python train.py --train_examples=203450 --crop_scale_min=1 --encoder_expert_mlp_ratio=0.25 --label_smoothing=0.1 --decoder_tie_embeddings=false --learning_rate=0.000355 --weight_decay=0.4
Rows from block 5 of the image encoder of a small image captioner, named by matrix and row number. Rows with one number within an expert belong to one neuron, the router's apart. Each number is 128 + 32 x the weight over its row's rms, rounded and kept within 0 to 255. All counts start at 0. Numbers have three digits each.
After each expert's rows are labels from the 100 images, of 14976, where the router gives the expert most weight on average: "responds to" is what is common among them. Only what is clearly more common there than usual is listed. The data: photos with spoken descriptions (Open Images, Localized Narratives). In brackets: how many of the 100.
# router: router (encoder.blocks.5.mlp.router.weight, 32x192), inputs 0-95
# up: expert up (encoder.blocks.5.mlp.up, 32x48x192), inputs 0-95
# down: expert down (encoder.blocks.5.mlp.down, 32x192x48, transposed), outputs 0-95

# expert 6
router.6:124141147113150143094147111169097127185138077120110090136168173115058163149119167156122069130083102214137089137142136153155098138080095121213187102137122125118172088130104106154100130120121093106134127129102117146149026171127125081101141109079112138136155124166094203129114116173168109095
up.0:128128128104144106128128103128142128128147128184128128115128113101096163090154099110128145128158083071121128166128117157072135093163054086098128094156141045140150150128111184128128156109089128128099063114198226097098207121150128152097128128128128087099154128147128101109118073092091218174
down.0:053128128128183169128079026128177072128128128128099159128128087128128152179128188170128128128031067128097183050167128128166128128128128128128186128128128128160128128183160128081148128128174206087166128097128128128128128128149128156105106128128128128098128128147147128128061128211128066077
up.1:128128165128128128085128128128128128128098107128128128128078159128061150158128171227128128128128128128128128128128128128165128128072128160227128128128128185128128128128128151128128128128128128128128175165070069180158024158101128065128154128105066162128128128128069128178128174152186075063
down.1:101128048194128167128074128096128098128078167105103128128128128166180103156128128128128181179092104173163128128186219128107128128128148128149128173198088148095128128098167128076193128128128212128174128170128151066088128128110128096061128128194155128128128171128199112128158092092128149100
up.2:100128188128128128128128128162128128128112128128167128128193091128057128161128164128128100128128083090128128150128128180128084128128105128255128128128128172128146128128128103128128128099128128097147128090128128128107009128128128094064128128128094128128092128128128128128128128175176043128
down.2:128087057164168168151128128081168128079128128128128213128092128128128128128128048128058128162080128087128186160128181095147128135128128128128077177128128154100128184088172095128203128128128205128148128174128172101067128128128128128084128128161128128097099128128176101064146094128107101128
responds to: text has "plants" (32); text has "grass" (27)

# expert 20
router.20:085149120165140187156098151160132171125120120036125125110102099142163103143142161135119124128113144085103148117096134113142072159116099194170156181162152198123090129112151081132138093138163136098188125111108099119106110135089162112097142125148122142099095151094138145108133095144123092150
up.3:098128128213128176173095128154128181128128128128128151081083086128162098128128128171128128128153185076128128128096128093128156128128128128094128128174128128128090128128128089128168128176128128032167150091080088086087128128128157128086156128164097170061100151128128105128128128128128128157
down.3:128099047154164148156032128199099128094128059073128128088128128128077198128153128128043171128165128077064157128128128128128128087128128128128169128108128098128100128063195100158128128173054173128098164128198128094078102072128128128128086189089128128060100128128128128128173128172128128128
up.4:128180128192128128128092177128160128128128128071160128128080128098128128128128128128128155128128170092090128168128184128128152084128128202128128169128107182128049180154128128128128128128077128128128167128128091094128090128128128128088191158128128173051128175128128100128128058157128170098
down.4:128087128128128128128128128128152128128128128128069128157191070128156128128128128095128128167191105128095128128128128128128128128128177128128168173128128087128061128076230096128175084128128181128101128128128092082128128128128075183128090193128097128128128128180128128159195128170128177128
up.5:128090150128128049128128093096081090128190128128128128128179157128101128128072128128128076104112128128218085157128082128158147110128113128103091074128128074082175136128099128128128198092128094128128128128156154128151128128190128128128065128128164128128187128128128139101128183128105128099
down.5:128128128078128057161128073128107128112128128205094164128031150128128128128128128101111128161083128128128128128128154091128128128160128141128059094128153050128102114128081128174128128128128128128077158128189197166128117151128128167128128078163203086173183057168068128084128128101104243128
responds to: text has "sky" (88); text has "trees" (68); text has "bottom" (31); text has "buildings" (27)

# expert 29
router.29:152140158085075082136159153102094177151155118174115116115117113084096140091128137091131111111159138160107123135104105123102141132126138088008086065065129000142095138174125138118117126129159091164087105102204153143161255121116111158165149089116127151138126105090136124119139109136161189141
up.0:128128128128128128065128103077128065128128128128128128201160128128128128169091128128128162128128128185162070128088064128128093128061128164059128158128174128071128128058128128099177128128187085189128128207128128167202128128128128075128128183128185083202128128156079128128128128128128128128
down.0:128167128128128177128096128128163128128128100128128128128128079176094090128128186128157128229175128078128171080128080167128088128128183155163185128080128128128128128128128080128128128169175128128062128082042087128128085128157128128065168128156128156128074161128080128159128128128128128128
up.1:144107128091128113106103140139128118161128111128128102182128147113068128128128151185112128118146158155114128128115116128128112128108099165184117102174128107128160097105143083105147128128146072128103145150147101174192098112095158105098173128112111075171106194113113171188099128163168156099
down.1:213128128047231091128184128128128128163128128128128070128128089109128128128128128128128128128199049128128128154128128128128098128171128098128128128128128128081128200032197116220100128128128128128128128128128128166128128128128128148128128128018128144128100192105181095128128128128145128128
up.2:128091128128128128128095128128128084169128128175128128192128167128128096180128128190100128098128176228128128128128128102163081094128128128128128128128089128164128128066128128128128128128128128202084195185128096181236072084128128128128166128128128101199128182128128166192128128128157173128
down.2:155128186067128091128187128128079154161128064128128128128109164098081211105094153101081049128101128128128057164128128087157128128078111094141128082081128104154128081128095117168078128151160072106128128128110113167128128172128064128147128089128108183128128128155062128128128128150205112128
responds to: text has "white" (38); text has "color" (37)

# expert 1
router.1:067136111121124147112167116106148142112187133105127148154131154136154114090076087179185105116176107157155114069069097124146188136101140185107123198120170143119130129178127103096102063099136115174187096130124159133122174103141126114174121123165164131165110084128130074067085137126125101076
up.0:086128128128128145128083093079159128072157128179151128128128128165158128145128091157128128128163148193128166087128110128156128095128128107128091128172104103087175158069187128128128128128128128199128181165100128128128181048128128128171093151128159128177101168128169128156128128069128128128
down.0:128128095128128090172100128082057060128128128128128128128150128128128128088152128149128165079128128153147108128048167128158128128128164128128060164179149128128128128128159128078155128128164128156162128128128182151151128173128128128154128128255175128128105094128128038128176128070128177084
up.1:128215179128128128128128181128128128128128041084128128077128128128128128094128196128128089079100112128128080128128128128090115176128128101162128128128128172128077128191099171128103078174128128085128086069128167128113128128141128128102128128066071168128128086128128115108128128128128128128
down.1:181128069128151128128094073163188128079092104073105128065128128128166151180128128079128128128099128152128179128128177128043128096160128128163128077202128162168128128128169199160128170128075128128128128170128128128076128128128128128128128128128062176098128187128128128194157128128128094128
up.2:128128128178128194198128201172101128128128128062201073128128155128128128128128188179128128128066194170128128128128128093158080128098128156128208152128128169182128128128128128128128094128128077128128195128096128169202027177128167090128128128128128173128092182175097162128128128128128128128
down.2:128161085168128128128042161128173128101102184096084128079167102169162093170164128099128244160148128128158160150128162128128166094199128128093128128128108161094145162128128181159155148128076173128128128128176128079080156128140128106098128195128074128110146156092197128128145151128128148128
responds to: text has "man" (30); text has "guitar" (28); text has "dark" (27); text has "playing" (25)

# expert 7
router.7:116172132143130111093155103110110130152108083169100105161127185082081151136067134189137074087121118232166054116119146131112167137067095119164150176087107132107137080117115177117097093137130101152136122155088110180187121102150110103122159073110105124139164113176121135159112146162189143081
up.3:128128128128128128178128128128128128128128128128128128128128128167128128056128128174128128128128089128128128128128071128235128215128128128128075128128128128128128128128053128128128128128201128197128128128068128128128062193128128128128204056128128194128072128128128128128128169128197083128
down.3:103121072170128178128039156105192072083102184116128167128172107172158085141160111137191199139150107128128168098103122166081144128184144131120154128154110143057128128106144158089178114150108190141134134144128128083128128095138171116102092209172128093133116154128186112128141159096104128128
up.4:106128128128128173101153128128109128149128128081145128114128162135107128151128155204128095128092097194162128128128156128169109167128108146255172194112106234128128128128116105128100096128150128128171155154059073163128041180161128072088152128099079128128146164128114193170100153128128064079
down.4:099118072189156150128046138114175073088128188116122157128159101158171089136151114143160187128154122128128160115128120175086142119179143111128147137150113135067128149100158155090167114168128184148128128146128128083128138099128168114097097206176128083128128156112203103164141153110105128146
up.5:128128128174186128128128076128164077128086128172128128080128171104128128128128128128128128128128081191179128163199179128128128097128128073128128128128073128128128128128128128152128175148063169128106128178128088128128082128191128128128128128128098092112200167207128079169128128081128128128
down.5:084128128128128156128128050128080128128059095128179095179054128128128128089128128128070092128128169128075154153128128128128128128096023128128128128158128128183128128128210128128085128128128174103128172128128128167128128128128128128128128128106128080128128128218185054172092128069128128128
responds to: text has "flowers" (33); text has "plants" (28); text has "leaves" (25); text has "green" (25)

# expert 0
router.0:177176112125079115146122147085169151142082114191162175141065087111130091112126120172107120121121172152103154099127158156114234133149144089148053134088125073168043136165163161099102097144096137172094151090186114128180139106137181169134155094164102158137121095099140066115154166092125200165
up.3:128128128168128128128128078128128190128128128067164092128128128213160128128128128171128128128101128128128128128128128069155128128128100175079128214128128255128128128128128171128128128128128128128128128128033094128128054128128155092128128128128128128075128099128128083128128097128070073128
down.3:103160128128179128166128128128128157128128068074128105128173091128043195128185170162169128128128052128095184174128105199128045128128128161063170128181128149096128128093169128128175128189091128104128128128187128071088128103128087128068128107103128083092091128128128158128205103110128160128
up.4:128128128128128128174091168085128128172076128128128177091128069128128086128128178128128153128128128128128171170164128128128128128151128128128128173168098237170029128187128160128128098128128128128128128085128094066128035128101128169128128128183090225128072128128128128162128128128171128128
down.4:128128166128128128128109128081128128012072182169178174212128158091128128084096083128128128128158156128128128128128128062182165194172162128128098128128128128128128128177060128128128091128074128093105128128128128128190128128128073093128128065215128085153128082128156128128082128089084128128
up.5:128128092128101128164128128087159167151104150128179163094128075167128100150148128150128154154128128031079168108128128128128128109148162112128128128144128255128047173128169128128128128166091165128128163086150102092082098164077167155083160158128128128070095128078128086128172128094128128167
down.5:175148128191061100128128128069128065084060128162128128103052128128154128092128096108128161128128128157128128082099150014128128128107169110128128163128128128183128094128128128128083128128149128163166128128128098128128128191186100097212128128128128073147151128128071103128128128128128153145
responds to: text has "color" (34); text has "white" (31)

# expert 11
router.11:121141163111111133124110132120114131125184127167138126147168110116105138112117132087167125112153107140125077127080081157108113152123131111034129088080149000120142125159092142111141152098159085190101060115200167125155226113114145128159132120123158104191136135117116133110116158139140145130
up.3:128128128128128128128128128128128128128247128128128128128128128128128128128128128128128128128128128128128128128128010128128128128128128042128128029128128128128128128218128128128128128128128128128128000128128128128128255128128128128128128128128128128128221128128128128128128128128128128128
down.3:161088070128128098128128128103128128128128215100098191128095085128165128157128128090093193168149150128128128128186128128128149044184128128128128128128128128128084128056171160128157128086046128128173128128128162061128159128128128159092128150160197156097163128128191082128165128128128128128
up.4:128128128128155097128103128172095128158128128182128092157128128128090152128128128128128152160158128103128128162128128128128128128128128105107128097078128054128221128068101128164128192095128128148084128128166074128128128128078099128128175128128128128128128209191094091161128181128165128128
down.4:083128075184128166150071128128169128084128198108171171128162111165149082155146128128179198161142128102128128095147145128079113128173159166109128142157100141094128156128177161102154105128128190160146128110144128086096128089128179112128128190213128101145104128128206095128154128105088128128
up.5:100162100169128153128165128120162199107128134065133151076135106140175128101146140107143106128105103109152135128147140133112142142134116157139155145177158205128097131188128142131094093145112172071156087101101175096064142162159128146102097145115102162048132076119164132079122090114094106123
down.5:128128091128128193128056128128128128067128186128128128128128128205128128128128128128198228128128128096083128086128161192078128128190128163128128154128128170048128128128181180064193095194128128128128170156177084083171128099095176092128088204128164128128103154128128128128128128128128088128
responds to: text has "trees" (57); text has "sky" (54)

# expert 24
router.24:127122191084100138126132123123079123149178097082127078159157128132112157122110146063135094092091108173123106114095069100128096150101133132114132117112162076125103096152071137106131134062209093146098079123121157137175120154120116082137134110116182163151131077142088179085082125134160129107
up.0:082128128196128128128128103128128128077128128014128128067128128128164128128128128128128128128128128075128155128183128128128128095128128160128128176172128255085128128128128128128128128128128146128204128128128128128075128128128108128128128172128128128091128128128128128128089128128099032128
down.0:128128128052128128128128128173049152128128128254128128128077128128055128073128128128075042128128245128128128128128128128164128128128128128128128128128178128128128128128128128128128128128201064128167128128178128188206128187128068128128128073128128068128128128187128128128128128128128051092
up.1:104197128168128198128128128128128167128128059025179128128128092128128128162128128157128128078128082128164063128128128128128085195128128128128128128083149128153093087179128155103128093128163128128128107103104128128128052168162192128128185128128102128128128100103150216111128107128166083128
down.1:098106096187168169149059161119176095092133176106161164116167128167146078146174128142191220154148128096128164128128128155084138152146128166128154158163128142098113144128141156087179099158128161154128139142128128058110140099128177128109122174202128079128090174110186097168128136138100091123
up.2:128163128128128128128128128128128128180128128063128128128162128128074128128102128128128128128128098128158091128128128128128074209128038173225172128128128128128128128128128181103128096103128128128128128079072180128186047128128128101062128168128128128128189128096128178203128128128128128128
down.2:064109128186128168128019155128187101097128163077158171128174108128144128176155147128215238128137128128128128152128128128086115143155155169142166162128128096128128128128098143073165111141140160142120128160141128074100141104152170128101144201186145128147128169107159105179144139152110100105
responds to: text has "black" (43); text has "white" (41)

# expert 31
router.31:120150140115097124098172112116102129130166118158116106124107142096124157076088124090153093105106086162168080117096103125134160138091117112017116139061148065120115119155088157136085122097146128139138108124127220152153163141159088134164106097115158163134183050158117121056106122136118158127
up.0:086139102140128167111159106087128128095165128128137150080128116152189128118136115094166115128109072145174128128143128128128140118157139073066141145105167195116087167169109173128100108128128169139155105128128198099094174143176110140128091142128143138112189073128147118077128128082095099152
down.0:128128128084128191128196128128054128128128065163128077128128177092128128080128078128128074096128128128128102128035128060128159165128128128128128128128128128128178128128128128128128128128128179164128128088128128188128128215128074128128128049087128063128128128128128128128128128128178128081
up.1:065128128128128160099150128073128128087171128128128178075128128162167128128128128090178128128098067128172128128128128128128128128163128078064128128088128186106075184188128185128102128128128171155165128128128213089104183128128128128128084148128128094128207095128128101093128128086102094159
down.1:188128128128128067128128128128005077128128128128128128128128128128128128000128059128077128203070078011085194128128194128164187084128084128128128128039128128128128128128128128128128128082128199128181128059128128128128128128074128128128128128128128163128128128128128057128128065128128128128
up.2:172108155101128091128108144163128128170101128150111109170128128105082128128128149155092128128157176128099128128128128128128109128104128170199112106150105063128181087091147085128153152128128069128100153128175026144171096111093128128128162109128128128153088180128107143171128128192175153110
down.2:128111071179183141128053128102168093107104184128142170128128111149144090128166128116182199167128161114145165128128128171084128128151176128128147128143111128076115161128128149080148128154104196128146128128143128058128154128128166128105112197179128110128128152128206104128173160109097128128
responds to: text has "lights" (29)

# expert 25
router.25:123112084103148124118155107074111107086186155135094141136118173127153166068129082165177129131142050133163135181109066144146116113139124108081120132150214121111170134065084131150163170100110148120115079143124173122137167109155119106145109171093190088107158091126135106095071159109065178139
up.3:128128128165128128128095128128128128128076128128128128199128128128148128173087172128128094128107187179128128085128128128128128155128169149188128128128058128128128053128161071128128087128128096155108191128064029158175044070128128103153128128128128128193103128128128128160128163186165097128
down.3:149128189128068128128197158128067201163184100128112128113128106128102128128096128128150066079128128094128128156092085128152128165128128109128128099128171128128109149150084128143128128083128046093076128072128128128181128178128128111128170128109157128149128088083016142058082092103162128128
up.4:128128128128082128090128128128128128184128128128175128188128128161128128128128128183128071128128128180128128077128128128128128179128128128185128128128094128128128128128128128128128128128184069189128128128128032172128031128128128128190128128128128128128128128128128128128128191192128038037
down.4:189111178101073128110196160096077175188172128128128107146108128105083128128101169145158058075128113104096128141128128128159099128075128128128128113128169128128128128128088128128095128128185063128128128061088128181174146169160112128128128128128128128128128079128015174083062128128163128111
up.5:128110100128142116128128110128141110105145128162108141097128143128150148103163086128128160138160097073139142174144128147108128094156112110006128128152151065128149183097111190141146149128088159113115096142172243084095225128145117141098107153128157089079163128150147080128114101083089180165
down.5:128099128071128086128128128100083128084128077128055089128128059078173128098128128083064128181128128128090128106169128128128149069128165080155128128128097128092161128092128128171128128107128160128128128128128086103128128099128128188083128128078128128087128128173192086187163178128094184128
responds to: text has "dark" (25); text has "lights" (25)

# expert 9
router.9:070137158130126186133137126123116137111162132004146117121197120148115142131120123077172129129090083086116105137102077137134099157107119161058233148105152144112122098163084125115141147077188109159170040111123177129109154152114141099111124130124164119157130138112101117078115188134127078098
up.0:128158145090128128175128128192108151191128068128128108128096091128128150128128128141128099148101128128128153128128179112166094149146080142255128138128101171164128128146154128154128128128149128054154128080128128128128038178078128128065169102128063167128090161128128180128128093175197100128
down.0:128092128128128128128128128073128163128128128170102128144057107128103077128177088128128181128128128128128164167128128084099128154128097103128128179128128128128096171128128075128148128106128182128128128151152128093083128085128149128179128101128128172128128128128198128073128057055080128175
up.1:093128176128107128128128128149128128128100128150128128128128200146077128128128128179128161092128128128092103128083097128128154128095162128085086128060096128128169128166078194165077128182128100202087128145062084128160040188128128099158163128160128178128128090179088087128106128128128061028
down.1:167128128164128128159185128173086128184193128128107128128128128128091128128059170128128000075153128128128128128100099128195051173128128128149082109106128128209087088206128128158128128128128092128166128094128128128164128128128103128160185079128128151140097107074090128128097099168181107128
up.2:128128062128080043108109128102128128128128128201128155152128128036154128128128128169128128026128128206128128088128128128096128128128128128118128128171128128128128128079128152112128128245060128128088128164128096154232128128154128188162158128128128128128128087128128149128128128128169211128
down.2:176128179128088128128216180128128128185153054128113088146128128128079128066068161166128067069128128166128128173128128098128128128079107113128128128091128128128128080163128090128057150149185080128144128128128128128128092147128128128128201070090110184166146070111050128128128128128199128128
responds to: text has "grass" (25)

# expert 17
router.17:124143150089084116161143176130101161135136092140138110118150071100087153078126118099126114138151108095102114126106116117126135136136100127236173113056116067143180101167127107136155120107180134147179097071217163131126154152099126147098143096118121135147115155107130106124142143176145149158
up.3:151117128128128109072128113062128128128160160170128128128102168115159115128099116162128149128162167203168128105114113128128128118128153128015082156128153112139095142128128158096104128156111128128094128185073111151156190076128112128170110128146153092150154089145148104140077128077108175101
down.3:128128128128128128200209128153043128168128128128073074128072128094099155128095097128128128128085128141062128128152150128179105172128064128128100128079097128128128128128128057128128128128128073107157128128128128200100128161094095075147166046091152128079084088155128128128106128128155169152
up.4:113110146096158128152128115187112128128097105128128128104166099128096150140157118128097128157128072056111144172167169128144095108155118103128175072139092134128220128149144105157148149128103158080159128128187128128079066178108128128073128128093128128107119209145128159128167118160128091157
down.4:128057053164159128215118128102128109128093162128128128096106128128193077074174128128077165167128128085128128128128128099170170060128153128128104168152115156128146128128128128180169128142083128162128128128180128128077128093128128220140076159176128128087128128129213074128128128078128156128
up.5:128128128179128128064128163128128196128128128210128128128128180128115128057128128175190128128227163088128076075128128128128193128128128128128063128048075067128128128150128186102105073196128086176089128128128096128128161128128128172179163128128090080103128108128128055128128128128128128064
down.5:128153176071128095074202096172068202128128063115128128128128128104098128157128128128073068128128128128161145128128128165172064112128128128128096108152183099185160106128099090128128128100182091112128128128110128128107128128128128103155128128046128128114084128172072158060159060128178105152
responds to: text has "sky" (53)

# expert 18
router.18:101137125127123141137132110132110114087118124141081108084146145092140172117127069143115191130141091120135136166143150129096127127142145111124122098075077092122169096119111159150173159137113171151182101124188185170099196134134145158111123136092131091127165170154148062154142197121099188174
up.3:128128101128128067128128083128128128128128213128128163128152128128157128128107087156128128128128128128128207128128157180074153128128128051128128128128128128128128209128128128128166188128128128093128128156128103128128179128128095128128058128141170128128128128128164128128155153128090214128
down.3:085128128156128128128128087128086128160128071058172128128128128086128219156128128158128128128128041128032128128128169128169045157193085128128104165056128128128176128128078073128188173128128180128128128128128128094128128186128128167128128128128128150128128128153097079128128128175128177128
up.4:128128128128128128128128128200128128128061128128128128128128128128102128182128128169128128128105128177199065128128128128128128128128169128128128128128128128062128052128116128108128128128069128159128128182128128101128128128128162165128254128128128128128181128128128128128128190128189156088
down.4:128128128084128128094191128128152128202196128114128128186169128086082172161100166128154057105128087128128104128071128147089153128113128154128128128063187128128128109128128128128082128095166055174128158094128083161171128128128093128201128089099088128128166128128128149088088099128199091172
up.5:128128097093164128078095128128145107057128194231128128128128128128128179128148128155104128167173128204128108128153128128091128128181128077215128040128128079128128128128142128128128128128128169128128150159128128128095128128128128128158039167128106106185158152128128128158128128128128186128
down.5:046128128166128128171176101128128090064128128064128128059168128128128166128128128091128197128128094078079128199128194128128128128128128128128095128165128128128128100176128128188128187128128128178161128085103099128128128128128178128089128173098128096128160105128128089128128128166128128128
responds to: text has "trees" (65); text has "sky" (50); text has "grass" (45); text has "plants" (30)

# expert 12
router.12:132187171145110161127133129160138162190122114111157117121117134086097154103089169181136094077092138151142082118130152122097189167086041134248162138096140116145111078132119195165093112137141086109137097112110159165179073146140120120124158041131114143111146097160106130103101135214148119113
up.3:141128139084128102059143128128097106154143097159118114164168128128100152170128149128128084128162128220174099112128128145120101145128128080186115050109115159103116110128152098105128128128141128167108128145151100152179149095128140128128128128085128092195151175103128189162137164159176128145
down.3:128050128200179128128128128164128146128128095128081128115128170128166157128128128099128158128094128128128128128056172221175128084154128078128172145128055138128128128070128128194128128098128169176128128128084093128128128128100128103110128128128128128128128128128090056103167177078153182128
up.4:154128128083128103096112128117103112147128111128128128183154087128095128183128166097114088128128128220160119117128128154128090128128128098182128056128111141116128108128158080108141128128140103128128148147162096151198138084106146128128128128075128095196128169107128213152153128194176159146
down.4:105116099189175172128030128103184094091105166107151174149159118166166080152128114128112207128152128128146145102128157172085128110162111128128128144160087128078128128128147162080165098162098195128128118156128128128128128107128199128101128174182128113128078174128191113157114150128103128128
up.5:144083104153118095068128108060128105099170158160109128153128174128156128128103128147150150079163128198157097104112103128098128128090128128128093128115128094128109128099128160079141128128128112182128128186106128147164186065164128128202093128128162085168175107128150128128085110074105174128
down.5:166128165087103090128228087128094128128128128128128075128083164128091128084072145116150062128128128128107128128128128061128107158128128098150128128088166128158102152128128093128088128091175128116128105096087090201128128185128067151128128048074103128104152076153050128070096128137181142128
responds to: text has "flowers" (26)

# expert 13
router.13:113154150158107164139147141117117153128129110004151125121125092134133128124126148177133127100056135139112115133101107118146118179102118150063164151126167168147096111123117115111138127122159113103153115118084143140146083140128156116101139110149154143109133064119118140088111132130138107120
up.0:098128128183128182128128109107146128128102128020148128128113128153170097128128128183128128102059150128128128128128128108146128163085128167128128185152161239155128109106128128128128128128128143102128128144053128151128092153128128128112128128166128128076128054128128128128109128101102094109
down.0:128128083128128128128054128128073079098128158128085088128128128184162128128210073067053128128128128074128229128128128128128090128128128128128081128158128128128073128093201128157162128085128188100128128128128128154084128128174128128102128128128189186128128128128184128128085082026128128128
up.1:085137128175132193155138128142133142113102119000146128110120109156158111142128137160117128128043128101106136141145141114151111161104119173128167178148152223141116110118128110128131118128132146076176131128067128132106061167115147109099128128143142155084112077121128143103122119124128080110
down.1:128080128156154128128042156128196128098094153147148184145144128195128077144167128128202181128114146128128214102128128150093128128166128128128128147154128148128128149110174185111167080168111166145145128128152106069102147071128150152112128169195128104128128128080161128158172128107094151106
up.2:086140128189128192148141128128138143108111123000151128114119114157163104139121142167120128116049135112108135128143141112154121161095128176111156177152156216147106109112128115124132120136128143084167128134064131136109075158122148111103128128154148151086119065123133137104117117114107089111
down.2:128128073128128128128128128128178072093101175128128196080128128187178128128212128128190191128128183086081217128128128159094128128172128128128128128088090128079172195128128161128128101156128161162128128128128163128128128128128155128128128201218089091128070128128128128188128128165128128128
responds to: text has "sky" (76)