python train.py --encoder_norm="layernorm" --encoder_activation="gelu" --encoder_widths=[96, 192, 384] --fusion="cross_attention" --beta3=0.999 --alpha=2 --batch_size=64 --lr_schedule="cosine"
Rows from block 2 of the text decoder, named by matrix and row number. Each number is 500 + 40 x the weight over the matrix's rms, rounded and kept within 0 to 999. All counts start at 0. Numbers have three digits each.
# v: cross-attention value (decoder.blocks.2.cross_attn.v.weight, 128x384), inputs 275-329
v.69:500651358538566544500500461500444534535500358455595527500578500455500500476500523500547562540451577526479516468448336458500500500500420530500500525481500699428500500
v.70:500500546500500500500500500500490500482500500500500509500500500500500500500500500477500533500500500500500500500500486500500513500500524500500500514518500500500500521
v.71:500754168582603570468500426500500527556466159445665500478606500456500500500500500547600635585438609539466500481414225500517542524500327500500517500490500816356500403
v.72:481500500500500500500500500500515500489500500500518500477500500500500500500500485500500488500500500514500500510490500519500500482500500500500500500512500500500500500
v.73:555556326536477500500500500500521500500500341500550500500546500517517500500500500563533573545472500511481500500500402530500582500500454493500500436487500500432500446
v.74:500599404500534538500500500500500522514500383500549514519558500500519500489500500538523542512476540515474500500467382478514500500500457515500500500500500610454500478
v.75:527439573474468500500500500511500480500500556500457500500462500533485500500513500500472500500524464462535500514529585522500513500500500500500500500540516416500500527
v.76:500500527500519500500500500478500500500500540500515500500500500500500500488500500484500484500511500512500500500500466500500468482500500500500500510500500500515500510
v.77:528658439539574500480500424490424500500481360500599557484546500457500479500517500487531581556476580500454532500461346427500454500500427556500514500526458699443512500
v.78:518666317556589530470500420500458520551486309473609500480560500468487500533524500500570580549454564500461548500500336500513500500500386500500500492500476709417500444
v.79:500305812424416450525500590492537475438500783531379500516397500530500500471500500442427386416549412465546458535547718500487441484500653462500500500533540232636500603
v.80:500438566481482483530500574500527508500516573513460500517500500516517500479483500500471457449493500500500453500500500525500521500500551460500500478500526409532516513
v.81:500500427542551500500500445500500500528489431474589500478533500448492500500500525500534544500481555516500520482453394500500451500500462530515500543500500648458500517
v.82:500441568470481500500500500500500485500500581524454500500449500518500500500500500500472484456525468500516500500500582500500484500500526484500500500500500415545500524
v.83:522500566500481500500509500500500500478500557500478500500480500500500500500500500486500500474500485500500500500500536478500500500500534513500500522500500459518500528
v.84:515549387532522500500500486517515500500500387485537482500544500500500500520500500523530545500474523500500500500488445532500558500500447500500500500500500560459500451
v.85:500500560477458460500500557500524500500517578526500500529500500535507500500479500500476438500500500500500472500527569532500519500500561500500500500481500399519500500
v.86:544615312547558576500500435515500533517474306500589500483569500476500500500520500519532631564481576524471500500500297484519500500500401500500500500500500701415500439
v.87:500468558479500488500500507500500500500514565500463500500500500500511487485500500483478474475522479500512487500500549476500475500500530500500500500500500456500500531
v.88:465323794425421416524500590500500475462537782555396500530416500500500500500485500458429380427546438465524471513535705500483422462500660500484500550500529286612500615
v.89:474365721440457453526500569500500500471500701522432500500439500500500500476479500466438422430531441482509466500531629464500447481500618476500500533500500333587500578
v.90:500500464500500500485500500500500516515500481500519500500500500500500500500500500500500530500485500500488500483500462500500500500500500500500500500485500542488500487
v.91:466515500500500500500500500462481500500500536500528524500500500468500500487500500472500510500500518500500500471500465449482500478500522523500500500500500500506500528
v.92:480500665462479467500500508482500500500500642524500500500439500526500500500500500459472446457543439500539500515534648500500500500500553477500500500500522381573500540
v.93:500351666449457500500500559500530469484500659534500500500417500500500500500500500487461422438539440475544500500540713500500500475500578464500484500500500301578470539
v.94:500430573481465500500500530500525500480500579500461477500468500500500500500500500500476473480520500486500500514512500522500500500500530483500500475500520407530500518
v.95:510523463524500531500500500500513492500488461500520500482500500500500500523512500500521500500500500500512526500500500500500507500500461500500500500488500523500500489
v.96:483500500500500488513500500500481500500500500500500500500522500500500500500500511500500482500500500500500500488500483500500500500500522500500500500485482500478500500
v.97:500580455500530500500500512484455517524500413486500500500549500500500500461500500522524539487478546500480487500479385461500500500500466514500486500500485621453500485
v.98:480430552482500484500500512500528481489514573513500473500460500519500500500500500480479469473500458486500500500500583526500500500500534478500500500500521407541500516
v.99:500666402551578525500500447488437512535481386500594500492554500461490500500500500520570556546472565516465518480500352451516476490500429532500500547500500696428500481
v.100:500463528500500500500500500500500500490500555500482500500475500500500500500500500500485489500500478500500500500500528500500500500500527484500500500500500453526500512
v.101:500404658500485469500500500500519477470500683539427500487428500512478500532500500465455453462552463500524500514500603471500443478500551500500500500524500372583500553
v.102:521530426528536522481500462516500500500500413500538500500500500500500500515500500517526538500500500500500500500489449500513527500500458500500500487500500560468500456
v.103:500649316531530522482500463500500530533467292458577500500571500473500500500515500525556589547459500524458500480466367500500500513500417513500511474487471676400500455
v.104:500797336549636500500515500442372543543484299459652500500614500414515500474500500500576611552443649500440500474413196388500419500500365565500516604500411881419500456
v.105:526567349524521549500500471527500500518480361480524485483527500500524500500500500551535568500500500500481500476500405518500544500500437483500500484487500594432500427
v.106:500578435513524519500500461500466515517500418500540526500500500500500485500500516500500542527475500500500500486476408466500484500500465527500500500500470612474500486
v.107:519751261590607562473500409477443538557471224447651500482584500457500500500519500536585631593448615537456531467432246462500500500500348533500515500484444819378521431
v.108:500539448515500522485500479487500500508500425500535500500522500500500500500524500500515523523500519500500500500500450500510515500500469500500500480486500500470500475
v.109:513458526500478500500500500500500500500500530500500487500477500500500500500500500488500500500523479473521500500518500488500500500500500500500486500500500451500487500
v.110:518588414525553500500500442479483512534500367500552500500542500483500500500522510500500589534500500483476517500500414500513520500500424500500500500500500596458500454
v.111:500704319539580558481500444500427531526500276472606500500583500458527500500500525516563584545447588542451500480443270500500492500500419517500514526500460766374513462
v.112:479566458500500500500500500485500517524500500500500500512526500500500500482500500500500500500489541500475500500476409449500465487500500500500500547500474580500500500
v.113:500580336529500500500500462536513500519500338465546469500534500500500500515500500529539576528467526511500500500500438551500572525500431500500500459481500609432500431
v.114:524435500500464512500500500534522500480500500500474500500481500513500500500500500516484512500500500491500500500500552500500529500500500482500500478500500454500513500
v.115:500589437500500500480500479500468520535500422500546500500540500500500500500500500520524500535459534500500519500500438500500500500500500521500500500500500605500487476
v.116:500646436500575521477500440464500520523500373474593500488528500462500500500514514500523574546476560500481539485460355450517476500500423559500500523500500689456500483